config.yaml
arch: "unet"
image_size: 48
horizontal_flip: true
num_classes: 18
pixel_unshuffle: 2
muon_scale: "match_rms_adamw"
learning_rate: 0.0026
orthogonalizer: "newton_schulz_5"
epochs: 33.1
final_lr_fraction: 0
Rows from block 2, named by matrix and row number. Each number is 50 + 10 x the weight over its row's rms, rounded and kept within 0 to 99. All counts start at 0. After the name is the row's rms in percent of the matrix's.
# emb: conditioning projection (model.mid.0.emb.weight, 512x256), inputs 129-171
emb.257 077:45 40 44 70 43 54 39 56 47 39 48 52 46 45 47 53 37 48 43 58 35 55 53 54 45 55 67 48 47 45 74 41 54 50 58 40 43 42 52 58 46 53 53
emb.258 100:61 52 46 63 59 42 47 56 61 64 57 59 45 44 62 54 52 56 31 73 51 52 45 55 47 42 59 57 45 40 69 59 47 48 42 44 53 58 55 54 52 46 42
emb.259 072:57 58 44 58 40 43 43 40 55 53 47 46 66 32 39 52 47 55 55 56 53 50 37 46 56 35 42 43 51 53 46 42 72 52 59 31 38 48 62 59 65 63 51
emb.260 097:43 50 41 43 53 44 37 55 49 44 58 57 51 56 66 43 42 42 55 51 49 28 54 46 25 48 39 39 50 55 69 66 62 59 45 46 54 28 58 56 59 40 52
emb.261 082:37 43 53 44 62 39 42 46 44 48 53 36 43 53 67 31 54 54 50 42 41 32 47 42 50 51 35 48 52 50 40 58 65 58 53 53 62 41 39 55 21 53 37
emb.262 084:45 37 34 53 57 48 39 38 56 46 41 46 44 45 61 50 48 36 35 35 50 45 58 49 40 55 44 33 49 31 49 49 57 71 47 54 54 62 61 49 43 50 48
emb.263 073:38 30 46 65 60 47 53 33 38 50 51 41 57 61 83 58 67 46 30 47 44 57 46 60 39 52 29 41 50 46 74 46 44 55 51 50 49 30 38 63 42 57 43
emb.264 101:42 56 40 37 55 38 58 52 37 57 47 55 52 47 36 28 57 43 35 44 46 53 45 44 62 56 43 41 45 50 51 34 57 58 54 54 46 51 55 65 65 51 44
emb.265 087:49 42 39 29 53 48 63 52 64 69 50 62 60 54 62 65 38 49 47 43 55 46 55 56 25 62 35 44 56 42 53 48 53 53 60 53 44 50 56 57 51 56 45
emb.266 108:54 56 33 46 43 46 39 49 50 51 47 51 50 39 46 52 82 46 53 66 42 63 60 49 52 58 50 54 54 41 54 43 76 43 52 52 44 38 48 50 64 63 43
emb.267 094:35 34 42 31 54 43 26 43 52 47 42 44 64 46 54 34 58 60 59 54 47 46 37 47 50 52 72 58 68 60 56 33 50 56 36 42 47 49 52 37 51 43 48
emb.268 079:42 46 51 64 55 28 61 46 55 55 47 48 47 59 52 31 56 59 51 37 51 52 50 46 47 44 73 47 49 49 55 55 62 59 48 53 54 42 56 52 53 48 61
emb.269 091:32 41 50 51 47 62 41 41 51 38 35 45 34 51 58 62 78 42 53 49 51 41 41 43 55 59 22 44 54 52 40 35 38 51 47 43 48 53 42 43 62 48 40
emb.270 100:47 42 37 42 56 47 40 64 49 57 43 42 78 46 61 47 53 45 65 62 51 45 28 45 43 60 27 55 72 50 52 32 47 36 54 33 47 46 49 51 33 47 48
emb.271 078:43 33 51 66 47 56 61 32 45 40 51 55 72 45 55 42 60 39 38 46 53 61 52 49 49 43 63 54 45 38 50 47 32 70 47 53 47 43 50 51 47 50 55
emb.272 076:35 31 41 57 49 44 53 35 42 57 52 37 47 38 50 56 85 41 46 51 44 44 41 58 39 37 59 52 39 52 43 44 60 44 45 61 57 57 45 52 48 53 40
emb.273 069:65 50 39 60 48 50 45 52 54 42 47 52 58 48 46 41 21 66 39 54 49 45 50 46 45 58 55 50 45 43 49 57 47 46 61 45 54 33 50 56 43 59 52
emb.274 087:37 47 52 61 34 57 74 51 41 38 52 38 37 48 71 47 65 44 30 46 43 50 43 57 38 35 62 53 34 49 49 53 35 63 55 57 64 34 49 54 40 60 47
emb.275 115:57 48 50 67 54 56 51 43 43 61 43 38 40 53 46 47 44 52 48 43 49 49 49 42 51 47 57 61 32 49 69 70 59 54 40 59 49 52 49 48 61 49 49
emb.276 088:52 41 44 43 66 41 48 37 39 61 46 49 67 56 43 48 58 43 55 48 42 53 47 47 51 50 13 46 44 44 65 25 64 55 52 55 59 52 53 50 59 41 41
emb.277 102:51 46 47 41 43 43 55 54 28 43 48 47 46 43 57 48 70 43 40 58 44 56 53 58 60 47 24 47 36 48 33 41 45 44 48 52 50 41 44 50 54 57 34
emb.278 111:31 46 46 55 59 42 53 42 67 55 47 58 73 49 33 48 77 56 52 61 52 43 56 36 59 46 59 52 46 65 64 59 48 48 49 41 56 48 52 45 53 48 36
emb.279 079:51 51 57 59 46 38 55 54 60 48 57 45 50 53 37 43 51 56 42 71 56 46 55 55 47 47 16 47 50 52 28 50 36 51 49 40 53 43 35 39 25 58 49
emb.280 062:48 46 58 73 49 51 60 62 38 65 48 48 64 58 84 26 55 52 60 48 46 29 36 49 34 40 45 48 43 51 47 52 61 55 57 39 44 35 43 60 42 46 45
emb.281 061:47 48 62 38 46 46 63 37 32 46 71 50 46 58 63 36 36 61 39 37 57 43 46 61 60 53 50 54 56 54 69 41 71 40 45 34 54 40 50 37 34 44 58
emb.282 110:55 51 51 63 41 61 47 52 57 49 48 53 26 50 54 61 55 49 41 64 49 65 59 56 51 52 74 54 49 47 51 45 49 45 51 56 65 67 52 37 46 59 49
emb.283 076:44 47 51 59 56 47 49 59 48 29 49 59 41 57 45 49 55 40 36 61 41 50 61 55 35 51 36 45 51 53 46 37 39 64 50 57 45 44 40 38 39 56 53
emb.284 080:40 52 48 49 42 55 60 41 65 51 52 55 68 59 48 42 58 55 33 34 61 59 52 50 35 46 46 58 58 43 45 50 73 62 45 42 50 64 48 46 56 55 57
emb.285 164:55 45 53 42 41 53 60 55 61 33 52 41 29 46 28 52 55 56 48 62 48 49 44 43 57 51 57 56 39 55 39 39 58 48 44 57 55 58 49 31 44 60 56
emb.286 091:47 52 56 46 48 55 64 48 45 50 57 55 30 59 30 56 45 51 43 54 47 64 51 61 34 56 67 42 48 30 73 43 50 52 53 47 41 73 45 54 50 60 47
emb.287 080:34 58 44 59 49 49 64 39 54 52 58 44 57 62 71 39 52 43 55 31 48 44 44 47 37 54 32 43 51 56 58 69 46 63 50 42 45 45 52 26 51 71 42
emb.288 089:64 55 52 59 50 34 43 55 34 59 55 61 55 54 57 59 40 44 62 68 45 36 47 43 52 46 32 54 51 43 50 38 58 51 54 51 42 46 59 49 49 38 47
emb.289 100:22 37 42 72 55 47 70 40 37 58 41 60 64 44 61 46 86 39 54 48 51 60 61 45 46 57 49 47 57 48 43 31 30 53 48 56 50 49 45 49 71 50 41
emb.290 080:45 45 45 50 49 55 65 30 50 51 48 48 85 42 43 33 70 67 61 46 57 42 39 55 33 45 39 47 56 51 37 47 56 43 53 39 58 46 47 52 42 39 53
emb.291 085:46 39 41 57 51 46 55 52 31 62 53 60 55 36 66 65 41 48 58 51 50 51 35 53 38 45 43 33 56 56 33 51 42 48 48 54 42 57 57 42 61 50 52
emb.292 137:58 50 45 64 51 43 45 42 48 50 49 46 55 53 46 33 59 60 50 64 47 53 49 53 51 53 10 55 59 43 55 46 58 44 51 53 59 43 48 58 34 39 46
emb.293 093:47 52 45 32 54 44 69 46 48 64 44 50 56 44 44 42 51 40 38 53 51 48 46 51 49 54 31 43 44 56 55 47 41 57 46 72 45 44 54 34 55 51 51
emb.294 081:43 42 32 45 50 49 42 74 33 46 39 58 47 64 45 41 54 33 50 46 49 46 50 53 56 58 82 47 40 52 47 60 48 56 55 49 39 39 47 62 36 52 50
emb.295 091:41 41 47 46 53 48 50 64 52 46 47 47 46 40 49 44 71 67 49 56 50 53 58 42 54 44 43 48 35 48 40 38 42 48 53 50 44 61 42 45 48 68 21
emb.296 070:50 65 51 63 39 46 57 40 38 58 53 49 38 52 56 40 59 46 74 40 48 40 53 44 54 30 67 48 39 40 65 80 32 45 41 50 45 51 56 47 60 41 53
emb.297 075:52 54 48 49 45 38 76 53 43 39 43 62 53 55 57 26 77 51 49 33 46 50 41 51 45 52 42 50 59 64 55 52 55 51 61 41 44 42 50 62 33 59 51
emb.298 101:55 29 45 44 55 48 47 40 47 76 43 57 58 49 41 63 59 53 54 63 47 55 34 48 63 48 67 44 50 35 60 36 33 47 46 64 51 48 49 60 71 31 45
emb.299 074:40 53 50 28 48 41 53 54 56 52 48 55 63 37 34 57 59 57 40 44 55 65 40 49 41 46 49 46 46 50 44 36 41 60 58 47 41 56 58 59 62 61 49
emb.300 074:47 53 52 60 53 45 48 46 33 49 46 56 67 32 60 41 62 44 62 47 43 56 52 51 44 36 55 48 33 49 54 48 58 47 39 46 53 48 54 42 54 61 56
emb.301 084:44 53 43 30 57 55 52 53 61 56 52 46 61 28 26 43 42 46 65 34 55 45 53 57 73 38 63 52 50 37 35 53 51 40 27 52 46 52 35 37 51 58 58
emb.302 079:68 62 43 60 44 59 38 49 57 69 29 63 71 46 45 60 47 57 60 54 54 33 42 49 39 56 45 50 64 55 55 62 60 48 54 39 35 41 61 64 59 50 51
emb.303 075:41 57 45 56 41 49 56 50 66 29 49 48 69 46 29 58 48 35 52 65 44 60 43 69 44 54 38 48 40 55 43 44 51 48 38 54 57 37 52 47 38 58 48
emb.304 072:35 54 48 59 53 56 78 44 51 58 38 60 50 71 50 52 52 61 52 51 57 43 57 47 37 50 44 50 51 48 56 49 67 57 63 55 57 46 39 28 42 34 40
emb.305 093:49 49 57 52 48 57 61 49 48 48 52 50 28 49 59 51 77 42 34 47 45 46 64 45 51 50 55 40 47 46 40 46 46 53 49 46 67 50 37 41 61 54 43
emb.306 077:52 56 58 54 45 48 25 42 73 44 54 49 69 40 53 41 49 59 40 60 54 57 37 48 46 48 43 49 54 42 53 57 66 50 50 49 51 65 54 42 34 65 45
emb.307 069:31 36 51 51 52 52 66 68 37 44 48 47 34 57 59 39 45 49 48 49 45 52 39 57 53 40 50 43 44 41 30 34 32 56 61 64 50 29 49 69 46 41 63
emb.308 072:50 55 63 52 48 55 27 53 51 48 49 55 47 50 49 52 42 61 55 58 52 56 51 53 48 41 13 55 49 60 53 59 41 55 64 58 54 45 47 44 64 51 48
emb.309 089:49 48 48 62 55 55 48 49 50 60 46 62 67 53 43 46 45 47 47 60 39 50 49 34 54 51 71 50 33 43 55 47 45 60 56 48 59 62 53 49 67 34 42
emb.310 081:45 29 50 37 45 40 38 54 12 39 54 60 60 38 49 48 53 54 53 60 46 48 54 59 48 53 44 47 51 39 33 35 51 42 48 42 48 40 51 43 43 49 49
emb.311 087:52 35 51 37 45 50 54 50 55 56 44 49 44 43 57 47 53 48 53 45 57 33 59 63 43 53 47 49 47 57 52 56 56 43 40 48 47 45 58 47 45 43 48
emb.312 073:53 50 45 46 54 29 85 65 49 45 47 48 43 48 60 44 48 60 38 50 49 43 58 50 47 41 61 46 44 42 31 19 60 56 52 53 47 44 45 62 58 46 61
emb.313 082:47 53 48 38 54 59 35 46 58 65 49 65 63 54 51 57 45 39 51 57 54 38 46 49 47 41 62 47 43 46 64 66 48 53 65 67 48 66 64 55 46 71 44
emb.314 089:60 40 45 52 50 43 52 35 23 64 48 57 55 46 53 54 66 45 40 57 49 46 45 46 39 57 37 41 48 51 46 26 51 58 42 52 55 59 44 42 63 51 58
emb.315 095:42 68 53 62 46 63 64 38 53 39 35 62 45 62 49 50 63 39 59 53 54 49 43 53 47 64 53 52 61 53 51 33 43 39 57 47 49 53 57 23 44 49 50
emb.316 086:54 39 57 51 46 28 32 64 48 59 59 50 71 52 53 35 36 58 61 60 52 40 37 60 51 54 14 56 55 53 51 61 51 46 59 41 55 42 52 60 42 38 54
emb.317 076:44 55 35 68 44 53 63 47 50 55 58 36 50 54 52 63 39 46 48 52 44 39 55 49 54 38 52 51 47 45 57 47 38 60 62 63 61 33 51 43 60 63 54
emb.318 090:49 38 42 34 59 51 34 54 51 55 56 71 47 57 47 52 47 43 39 53 53 61 53 58 61 54 61 44 43 38 55 47 46 51 43 74 49 53 45 42 76 56 53
emb.319 094:60 51 40 68 60 47 39 38 63 53 48 51 47 45 50 50 54 44 57 62 48 43 50 51 37 50 11 36 59 48 60 62 38 50 51 57 37 37 56 65 63 53 44
emb.320 063:48 54 48 39 58 42 77 47 41 63 46 48 58 49 46 54 50 59 53 22 56 45 47 45 47 54 29 52 57 55 37 58 46 54 57 48 49 57 43 51 71 55 54
emb.321 086:46 59 54 31 43 51 38 43 60 69 41 53 61 58 46 29 49 48 47 29 52 46 46 47 54 52 31 51 61 50 46 65 48 57 47 48 59 65 56 57 43 45 51
emb.322 083:40 43 52 65 21 42 52 56 45 38 55 53 43 51 39 44 69 38 57 54 47 35 40 42 44 46 49 47 63 52 71 60 64 50 60 38 52 53 46 46 46 35 46
emb.323 073:49 48 40 65 59 59 54 52 76 42 50 61 53 55 56 66 43 62 49 43 44 61 51 45 35 45 61 59 66 51 54 67 28 55 61 52 43 54 45 54 48 70 58
emb.324 149:45 55 62 33 59 43 37 43 61 42 57 60 29 53 53 36 54 44 44 51 50 43 63 46 58 46 51 54 46 73 52 61 52 54 45 52 58 44 46 40 39 48 55
emb.325 099:51 50 45 51 44 68 54 44 50 37 48 53 60 54 52 41 43 63 54 56 58 63 46 49 60 51 61 53 64 52 46 61 50 43 32 55 49 41 53 35 46 56 52
emb.326 078:32 39 55 50 64 54 49 27 37 53 64 52 49 50 70 47 72 50 47 49 46 63 57 52 63 55 56 54 42 57 54 42 50 54 42 47 58 48 49 45 48 61 44
emb.327 074:41 44 56 33 37 37 52 48 39 46 53 45 40 42 51 37 44 57 38 49 38 62 56 76 35 66 47 47 59 42 51 49 34 45 48 43 41 55 44 52 56 64 55
emb.328 084:42 50 44 57 51 66 51 60 55 34 48 53 55 60 42 32 50 44 46 40 58 36 63 37 34 47 43 42 41 58 57 58 50 60 60 47 52 56 57 40 53 64 52
emb.329 061:68 59 48 27 43 44 52 69 44 63 49 53 51 44 38 64 32 50 55 59 41 44 43 56 43 46 44 55 36 50 34 44 43 56 53 44 53 49 53 70 43 65 42
emb.330 073:42 51 54 49 54 67 41 35 45 54 38 58 72 53 59 42 74 47 59 61 60 54 57 46 50 58 54 48 71 49 44 64 54 40 44 47 40 53 50 27 39 65 49
emb.331 061:42 56 49 41 43 40 33 47 25 35 58 46 58 42 26 47 46 45 60 58 48 48 57 39 61 57 54 37 53 61 54 50 55 52 49 30 45 44 50 39 43 48 57
emb.332 075:60 53 38 28 50 50 70 63 58 51 50 57 31 57 38 55 12 44 59 48 58 48 45 49 39 50 61 49 38 40 49 71 48 58 44 50 52 37 58 44 42 35 67
emb.333 070:51 51 43 36 43 55 58 49 28 58 45 51 67 44 54 55 39 67 57 39 46 44 39 56 35 42 47 43 49 57 35 60 53 42 59 42 41 53 60 36 48 57 48
emb.334 064:41 28 64 50 62 49 42 36 60 32 60 45 67 64 66 32 27 48 52 49 58 60 59 62 53 51 66 60 53 37 40 54 53 55 51 53 60 45 56 47 55 50 64
emb.335 067:68 45 40 49 48 35 53 58 28 66 59 60 59 52 35 43 50 45 56 65 41 56 41 52 63 55 51 40 61 60 33 65 46 42 41 42 55 56 50 55 61 50 60
emb.336 084:59 61 45 41 42 37 47 56 38 47 64 55 40 47 33 23 21 51 39 43 34 50 48 62 51 48 38 38 56 53 61 57 49 47 43 65 48 43 47 44 50 65 57
emb.337 078:44 37 49 37 56 66 38 42 59 36 39 51 54 60 65 46 45 42 47 34 49 63 51 47 41 56 42 45 44 53 45 50 63 59 39 68 50 60 46 48 58 47 49
emb.338 071:62 53 42 37 47 45 37 55 51 48 53 44 17 52 67 58 54 38 40 48 49 56 45 48 38 63 27 46 65 59 68 28 59 47 61 39 63 59 59 62 44 54 55
emb.339 113:30 51 49 77 54 55 62 44 46 52 51 46 57 57 51 68 45 48 72 49 49 58 56 35 46 57 29 56 52 67 43 48 70 52 50 63 65 48 52 58 55 60 37
emb.340 062:56 54 52 53 59 52 59 51 34 50 53 36 61 45 58 55 58 44 58 45 49 41 48 37 48 44 53 54 43 37 39 57 49 47 48 52 49 52 55 59 63 71 56
emb.341 093:45 47 66 67 52 50 36 35 35 50 57 45 60 44 51 50 52 64 61 39 47 45 44 42 43 42 48 53 50 46 50 49 62 51 52 35 63 43 50 51 54 49 47
emb.342 074:18 41 47 55 41 51 61 48 62 72 44 53 40 54 39 42 62 63 47 30 51 51 65 43 48 50 62 53 56 42 56 67 43 55 54 49 52 72 58 39 42 47 48
emb.343 161:44 53 45 44 38 48 58 48 52 50 43 45 62 31 34 30 33 42 54 60 46 49 48 47 51 41 28 47 51 58 51 57 54 40 53 53 53 47 47 50 48 49 44
emb.344 078:46 48 49 67 50 52 53 44 47 51 51 62 45 54 48 35 71 33 50 52 45 67 51 45 54 69 74 35 50 56 51 59 58 48 51 54 53 57 49 30 47 58 56
emb.345 078:56 51 52 42 51 32 51 62 54 44 48 45 46 49 42 41 19 66 51 62 37 41 55 48 49 45 45 47 41 44 60 55 49 59 49 51 28 53 53 57 42 49 54
emb.346 094:53 46 46 44 43 42 33 52 54 54 41 49 56 41 42 51 00 56 54 56 53 55 54 52 63 54 42 48 45 43 52 46 50 47 58 48 40 33 52 72 52 43 54
emb.347 076:37 54 65 53 55 64 46 43 41 61 51 51 57 63 58 30 65 59 66 55 60 47 76 47 42 52 46 59 63 57 53 59 38 47 47 33 52 41 52 39 36 48 53
emb.348 092:41 38 51 39 67 44 43 72 41 59 50 53 44 56 52 57 02 63 55 41 48 33 56 45 56 49 56 53 36 47 53 47 43 59 51 53 44 29 55 77 63 42 55
emb.349 075:40 42 50 37 58 30 56 58 53 37 50 59 75 51 42 44 36 54 64 56 47 46 51 48 61 37 70 53 31 53 60 57 51 50 51 48 45 39 50 65 50 58 51
emb.350 073:42 41 35 54 54 49 38 49 64 51 49 43 44 26 68 69 51 51 51 65 44 53 47 54 42 56 33 50 62 60 36 59 56 37 52 41 50 51 63 52 48 59 59
emb.351 072:37 50 44 59 38 55 49 42 50 47 47 38 52 40 48 55 52 46 54 49 54 50 52 54 30 56 60 48 61 45 59 52 40 44 52 32 32 58 58 58 48 60 54
emb.352 071:57 52 54 44 47 52 65 46 36 40 53 48 24 54 57 55 38 56 33 44 42 47 66 54 62 39 39 55 56 54 64 57 41 49 55 59 62 48 43 38 66 69 50
emb.353 076:30 45 68 50 48 50 69 40 35 59 58 59 31 58 54 49 64 45 63 55 54 45 48 53 51 36 55 54 42 65 40 59 53 46 42 49 53 41 44 46 56 40 40
emb.354 073:47 65 58 62 50 47 49 55 51 51 46 69 67 51 51 56 28 62 59 78 45 44 48 49 60 44 47 49 58 58 51 37 32 41 44 48 60 49 44 47 41 52 46
emb.355 068:49 51 44 47 46 48 43 44 38 50 38 58 62 49 59 63 24 56 56 53 49 60 39 42 49 48 42 39 49 58 56 55 34 49 56 53 38 34 48 53 56 40 51
emb.356 074:41 66 50 46 50 33 53 45 70 39 61 44 62 52 66 59 43 48 26 44 49 57 53 53 45 45 29 46 62 54 48 63 63 49 50 37 65 47 44 57 39 59 53
emb.357 081:38 47 52 47 44 52 26 64 59 62 48 53 42 53 32 32 17 42 70 55 51 45 47 46 44 47 35 47 59 55 73 64 24 62 58 43 43 46 50 49 56 35 53
emb.358 135:64 37 43 66 49 48 44 40 40 47 55 45 28 54 37 56 26 50 35 40 45 48 47 48 61 61 59 50 50 41 61 35 41 53 62 58 52 67 42 56 49 50 44
emb.359 069:61 46 62 33 36 42 68 62 37 26 54 45 60 51 57 52 53 40 62 52 44 57 41 60 44 58 56 48 54 42 38 42 62 39 56 52 53 45 51 59 61 52 52
emb.360 139:46 58 62 57 50 56 68 48 58 19 57 50 39 49 44 39 53 46 54 38 51 44 62 41 57 35 69 49 55 45 53 50 64 46 48 46 68 46 45 31 39 40 48
emb.361 088:45 42 55 47 66 46 36 65 35 52 59 68 41 65 72 51 28 49 53 50 60 47 41 48 50 50 49 50 44 34 54 42 48 54 42 48 54 54 42 47 60 43 45
emb.362 067:50 56 54 68 49 50 48 54 50 49 51 65 63 60 50 59 56 65 63 43 41 58 53 47 46 53 29 54 57 45 50 46 38 55 50 63 38 56 48 54 61 69 41
emb.363 088:55 49 45 48 45 47 58 41 38 57 49 43 56 34 38 62 45 41 61 56 60 38 42 47 38 38 75 36 34 38 46 46 40 53 50 46 59 44 62 59 53 41 51
emb.364 096:48 55 44 54 60 53 39 45 64 54 39 54 48 50 47 46 79 73 38 52 46 53 57 47 38 54 56 58 55 46 61 47 32 55 54 43 43 74 55 38 69 64 54
emb.365 077:44 56 45 54 54 44 31 55 77 40 43 68 62 47 38 68 35 53 55 56 52 49 29 55 43 50 53 46 50 60 45 60 72 58 59 52 43 46 54 60 66 67 57
emb.366 075:47 44 39 48 55 36 45 62 66 75 45 54 54 42 53 67 81 56 53 77 53 40 39 47 59 45 61 50 39 48 55 41 42 34 50 47 47 53 49 68 50 55 39
emb.367 065:29 64 38 51 58 57 46 50 53 66 42 54 56 62 64 51 57 52 31 55 56 59 44 47 54 68 44 47 69 38 57 47 62 56 47 50 36 47 49 36 40 60 53
emb.368 070:79 42 50 42 53 46 44 60 54 55 54 54 53 55 34 49 26 49 70 56 45 55 58 57 58 52 47 54 64 49 38 46 51 47 47 55 54 63 44 47 41 53 50
emb.369 075:69 45 47 48 44 31 50 61 34 47 48 47 44 50 53 19 60 36 59 55 44 52 28 44 54 55 50 55 56 53 53 44 46 54 54 49 50 40 45 56 40 60 53
emb.370 077:50 49 56 41 35 49 42 61 36 33 55 42 64 58 60 52 39 48 40 49 38 50 43 57 25 59 41 44 54 38 56 47 47 57 59 48 48 48 44 56 52 44 49
emb.371 076:49 46 44 60 58 54 40 54 56 68 43 47 37 50 53 36 58 51 40 37 50 66 38 49 48 46 58 46 46 43 47 54 58 54 56 52 48 68 44 47 64 57 42
emb.372 080:51 56 54 78 61 45 64 51 26 61 51 50 71 61 59 37 26 54 56 34 50 35 50 55 40 48 50 45 55 44 38 57 53 49 59 52 49 48 43 51 62 53 50
emb.373 112:48 52 55 69 46 48 48 53 43 54 49 42 36 48 53 50 49 48 34 55 42 67 54 48 49 48 62 61 30 42 48 51 53 63 47 51 38 57 42 59 49 55 65
emb.374 080:45 44 53 80 46 42 52 34 37 49 62 58 57 45 65 62 75 57 51 67 47 47 52 48 41 51 70 54 57 39 53 59 57 50 44 56 57 52 52 46 38 60 60
emb.375 079:35 55 49 54 40 47 50 53 69 47 41 60 52 59 56 41 54 48 55 45 47 43 45 47 43 56 40 56 60 41 53 69 39 45 50 47 52 38 47 60 51 57 46
emb.376 103:49 53 57 55 52 57 43 59 43 32 48 46 32 70 67 45 58 42 37 49 56 49 55 57 45 56 54 53 51 55 66 48 37 55 44 64 54 56 46 40 40 70 52
emb.377 109:54 64 59 42 39 41 38 54 47 56 47 51 77 56 56 47 34 51 67 47 52 69 43 57 65 50 29 54 58 37 38 52 53 45 57 42 51 46 51 49 55 46 52
emb.378 084:45 43 53 58 53 47 17 65 62 57 45 44 43 41 69 40 22 67 62 60 52 40 44 52 54 52 62 46 43 48 62 50 59 41 42 40 34 29 47 66 42 55 44
emb.379 135:39 50 49 64 46 64 68 32 40 39 51 51 50 41 48 52 46 29 58 53 49 55 53 52 34 36 36 45 44 32 62 52 51 43 56 62 45 47 51 33 51 69 50
emb.380 076:33 47 55 44 49 61 56 33 53 49 44 49 43 49 60 73 68 37 53 59 49 75 47 46 52 55 43 50 49 44 43 37 47 46 56 50 65 59 56 44 58 51 49
emb.381 105:40 63 59 62 47 51 67 56 50 58 54 51 59 56 50 65 33 53 56 53 56 51 43 42 33 42 28 51 56 53 54 58 47 58 64 58 58 54 58 40 53 55 64
emb.382 067:52 39 50 39 41 61 43 42 37 53 53 37 47 48 56 31 47 56 45 32 44 51 41 64 44 47 48 44 43 33 68 55 68 46 50 45 42 48 52 56 44 44 54
emb.383 117:47 55 50 52 61 50 43 52 65 61 50 52 41 62 48 33 23 58 57 56 55 32 56 50 54 70 51 50 75 47 40 55 50 49 49 47 54 55 43 49 37 51 51
emb.384 076:45 30 47 44 49 42 59 42 30 61 55 41 38 50 48 40 44 35 43 49 54 57 45 53 49 48 58 50 37 41 37 69 20 49 46 55 65 54 55 61 69 59 58
emb.385 083:49 39 54 74 54 46 60 40 55 58 54 42 37 52 38 45 44 55 49 55 44 51 33 52 68 57 58 56 50 40 68 56 37 46 66 54 41 64 63 44 43 33 39
emb.386 063:55 47 45 56 54 39 51 55 42 62 42 62 57 36 53 38 35 40 36 67 52 47 52 52 53 48 57 41 55 48 64 66 66 43 49 53 42 57 44 46 52 51 47
emb.387 072:47 37 46 44 53 39 59 57 72 54 56 48 45 66 70 43 54 54 37 36 52 47 39 55 55 51 37 61 66 41 48 63 46 60 45 52 69 35 57 53 43 45 52
emb.388 065:58 48 40 33 52 50 53 36 43 74 44 57 57 57 34 53 47 51 50 39 44 43 43 55 78 51 69 41 63 56 45 68 60 43 46 57 46 57 50 41 64 55 43
emb.389 085:53 63 39 60 45 42 35 31 52 69 39 53 85 42 56 39 60 44 53 69 50 54 51 61 48 58 21 44 67 43 51 60 38 46 40 43 44 28 51 56 34 54 43
emb.390 060:38 60 52 42 50 62 56 59 43 66 41 65 61 66 41 64 47 46 47 50 56 62 44 49 48 54 52 51 54 50 54 52 48 51 56 55 55 40 55 34 71 40 56
emb.391 089:51 50 40 39 37 48 41 51 50 43 59 48 50 45 40 55 58 50 46 59 56 57 53 57 49 68 41 47 68 37 40 51 44 43 46 40 53 53 53 59 44 52 55
emb.392 088:35 49 52 53 43 38 39 54 45 55 48 49 61 46 58 32 35 46 51 37 46 47 54 48 56 43 54 50 38 39 41 53 57 52 45 45 46 40 35 40 44 46 50
emb.393 065:45 45 53 59 46 45 52 42 61 55 42 53 55 40 41 50 43 70 62 46 56 47 41 47 65 45 43 34 50 41 42 53 48 46 42 48 37 43 51 46 31 40 42
emb.394 073:48 48 47 66 44 41 34 43 66 72 46 53 38 41 59 71 45 60 47 54 46 60 44 57 37 47 40 41 57 44 48 37 54 43 43 53 43 61 49 46 41 49 39
emb.395 070:42 44 56 54 38 35 52 58 33 50 41 32 68 55 41 48 27 34 75 50 58 47 53 44 44 45 46 56 41 54 62 52 50 55 50 57 60 28 61 52 44 45 60
emb.396 070:81 46 52 44 46 49 50 48 56 57 50 48 67 47 52 42 19 59 61 33 55 54 46 57 35 47 58 55 59 46 50 46 43 44 50 57 54 47 66 43 43 56 45
emb.397 077:45 41 42 49 31 49 73 51 47 50 56 52 39 45 51 49 44 40 52 51 52 46 50 58 44 55 58 50 57 45 61 52 52 39 45 57 54 51 50 48 66 54 41
emb.398 074:44 47 57 51 41 50 64 36 44 37 46 53 39 42 39 43 92 48 44 67 43 53 64 55 49 54 68 54 51 59 51 48 63 44 43 53 60 49 42 37 38 58 42
emb.399 080:43 43 49 53 54 49 74 59 36 54 59 35 42 51 43 43 56 40 56 59 42 33 49 48 52 54 33 50 51 66 53 39 47 60 55 51 52 15 55 46 46 51 48
emb.400 078:38 55 51 78 48 47 62 53 40 47 50 53 70 36 46 41 44 61 60 61 47 31 38 46 28 48 50 45 62 61 43 43 47 36 41 36 37 49 47 44 32 59 49
emb.401 081:51 50 40 71 41 52 56 51 39 45 47 45 38 41 29 42 45 28 39 60 53 43 50 52 48 47 74 54 44 51 59 44 51 52 46 47 61 48 60 50 47 64 47
emb.402 069:47 44 49 46 50 47 44 52 69 47 36 42 60 51 46 64 67 44 47 48 58 55 38 44 53 56 33 59 39 52 37 33 57 51 56 59 50 53 56 41 39 56 51
emb.403 075:54 72 47 29 44 47 57 49 52 53 45 56 48 47 45 72 38 50 51 62 60 62 73 57 42 49 66 46 40 29 53 47 51 39 41 57 57 53 59 24 46 60 54
emb.404 082:32 45 46 42 36 54 55 37 54 54 48 43 61 26 68 61 77 44 40 73 44 52 57 59 37 40 49 52 51 56 35 46 44 42 41 37 56 50 49 42 38 64 51
emb.405 077:33 48 62 36 47 59 29 48 55 33 61 47 60 53 55 41 58 52 62 26 52 52 52 46 52 45 51 53 56 57 48 56 55 54 50 56 61 50 49 34 47 52 52
emb.406 074:73 52 53 69 37 48 57 49 26 45 50 52 49 53 43 44 32 52 69 63 52 29 39 45 55 50 72 57 51 46 58 54 55 39 46 49 58 46 57 58 45 53 44
emb.407 100:44 56 51 32 34 30 47 50 50 30 47 43 62 47 53 48 42 32 62 46 43 57 65 60 43 50 23 40 55 37 19 53 52 39 48 48 52 51 48 42 50 69 41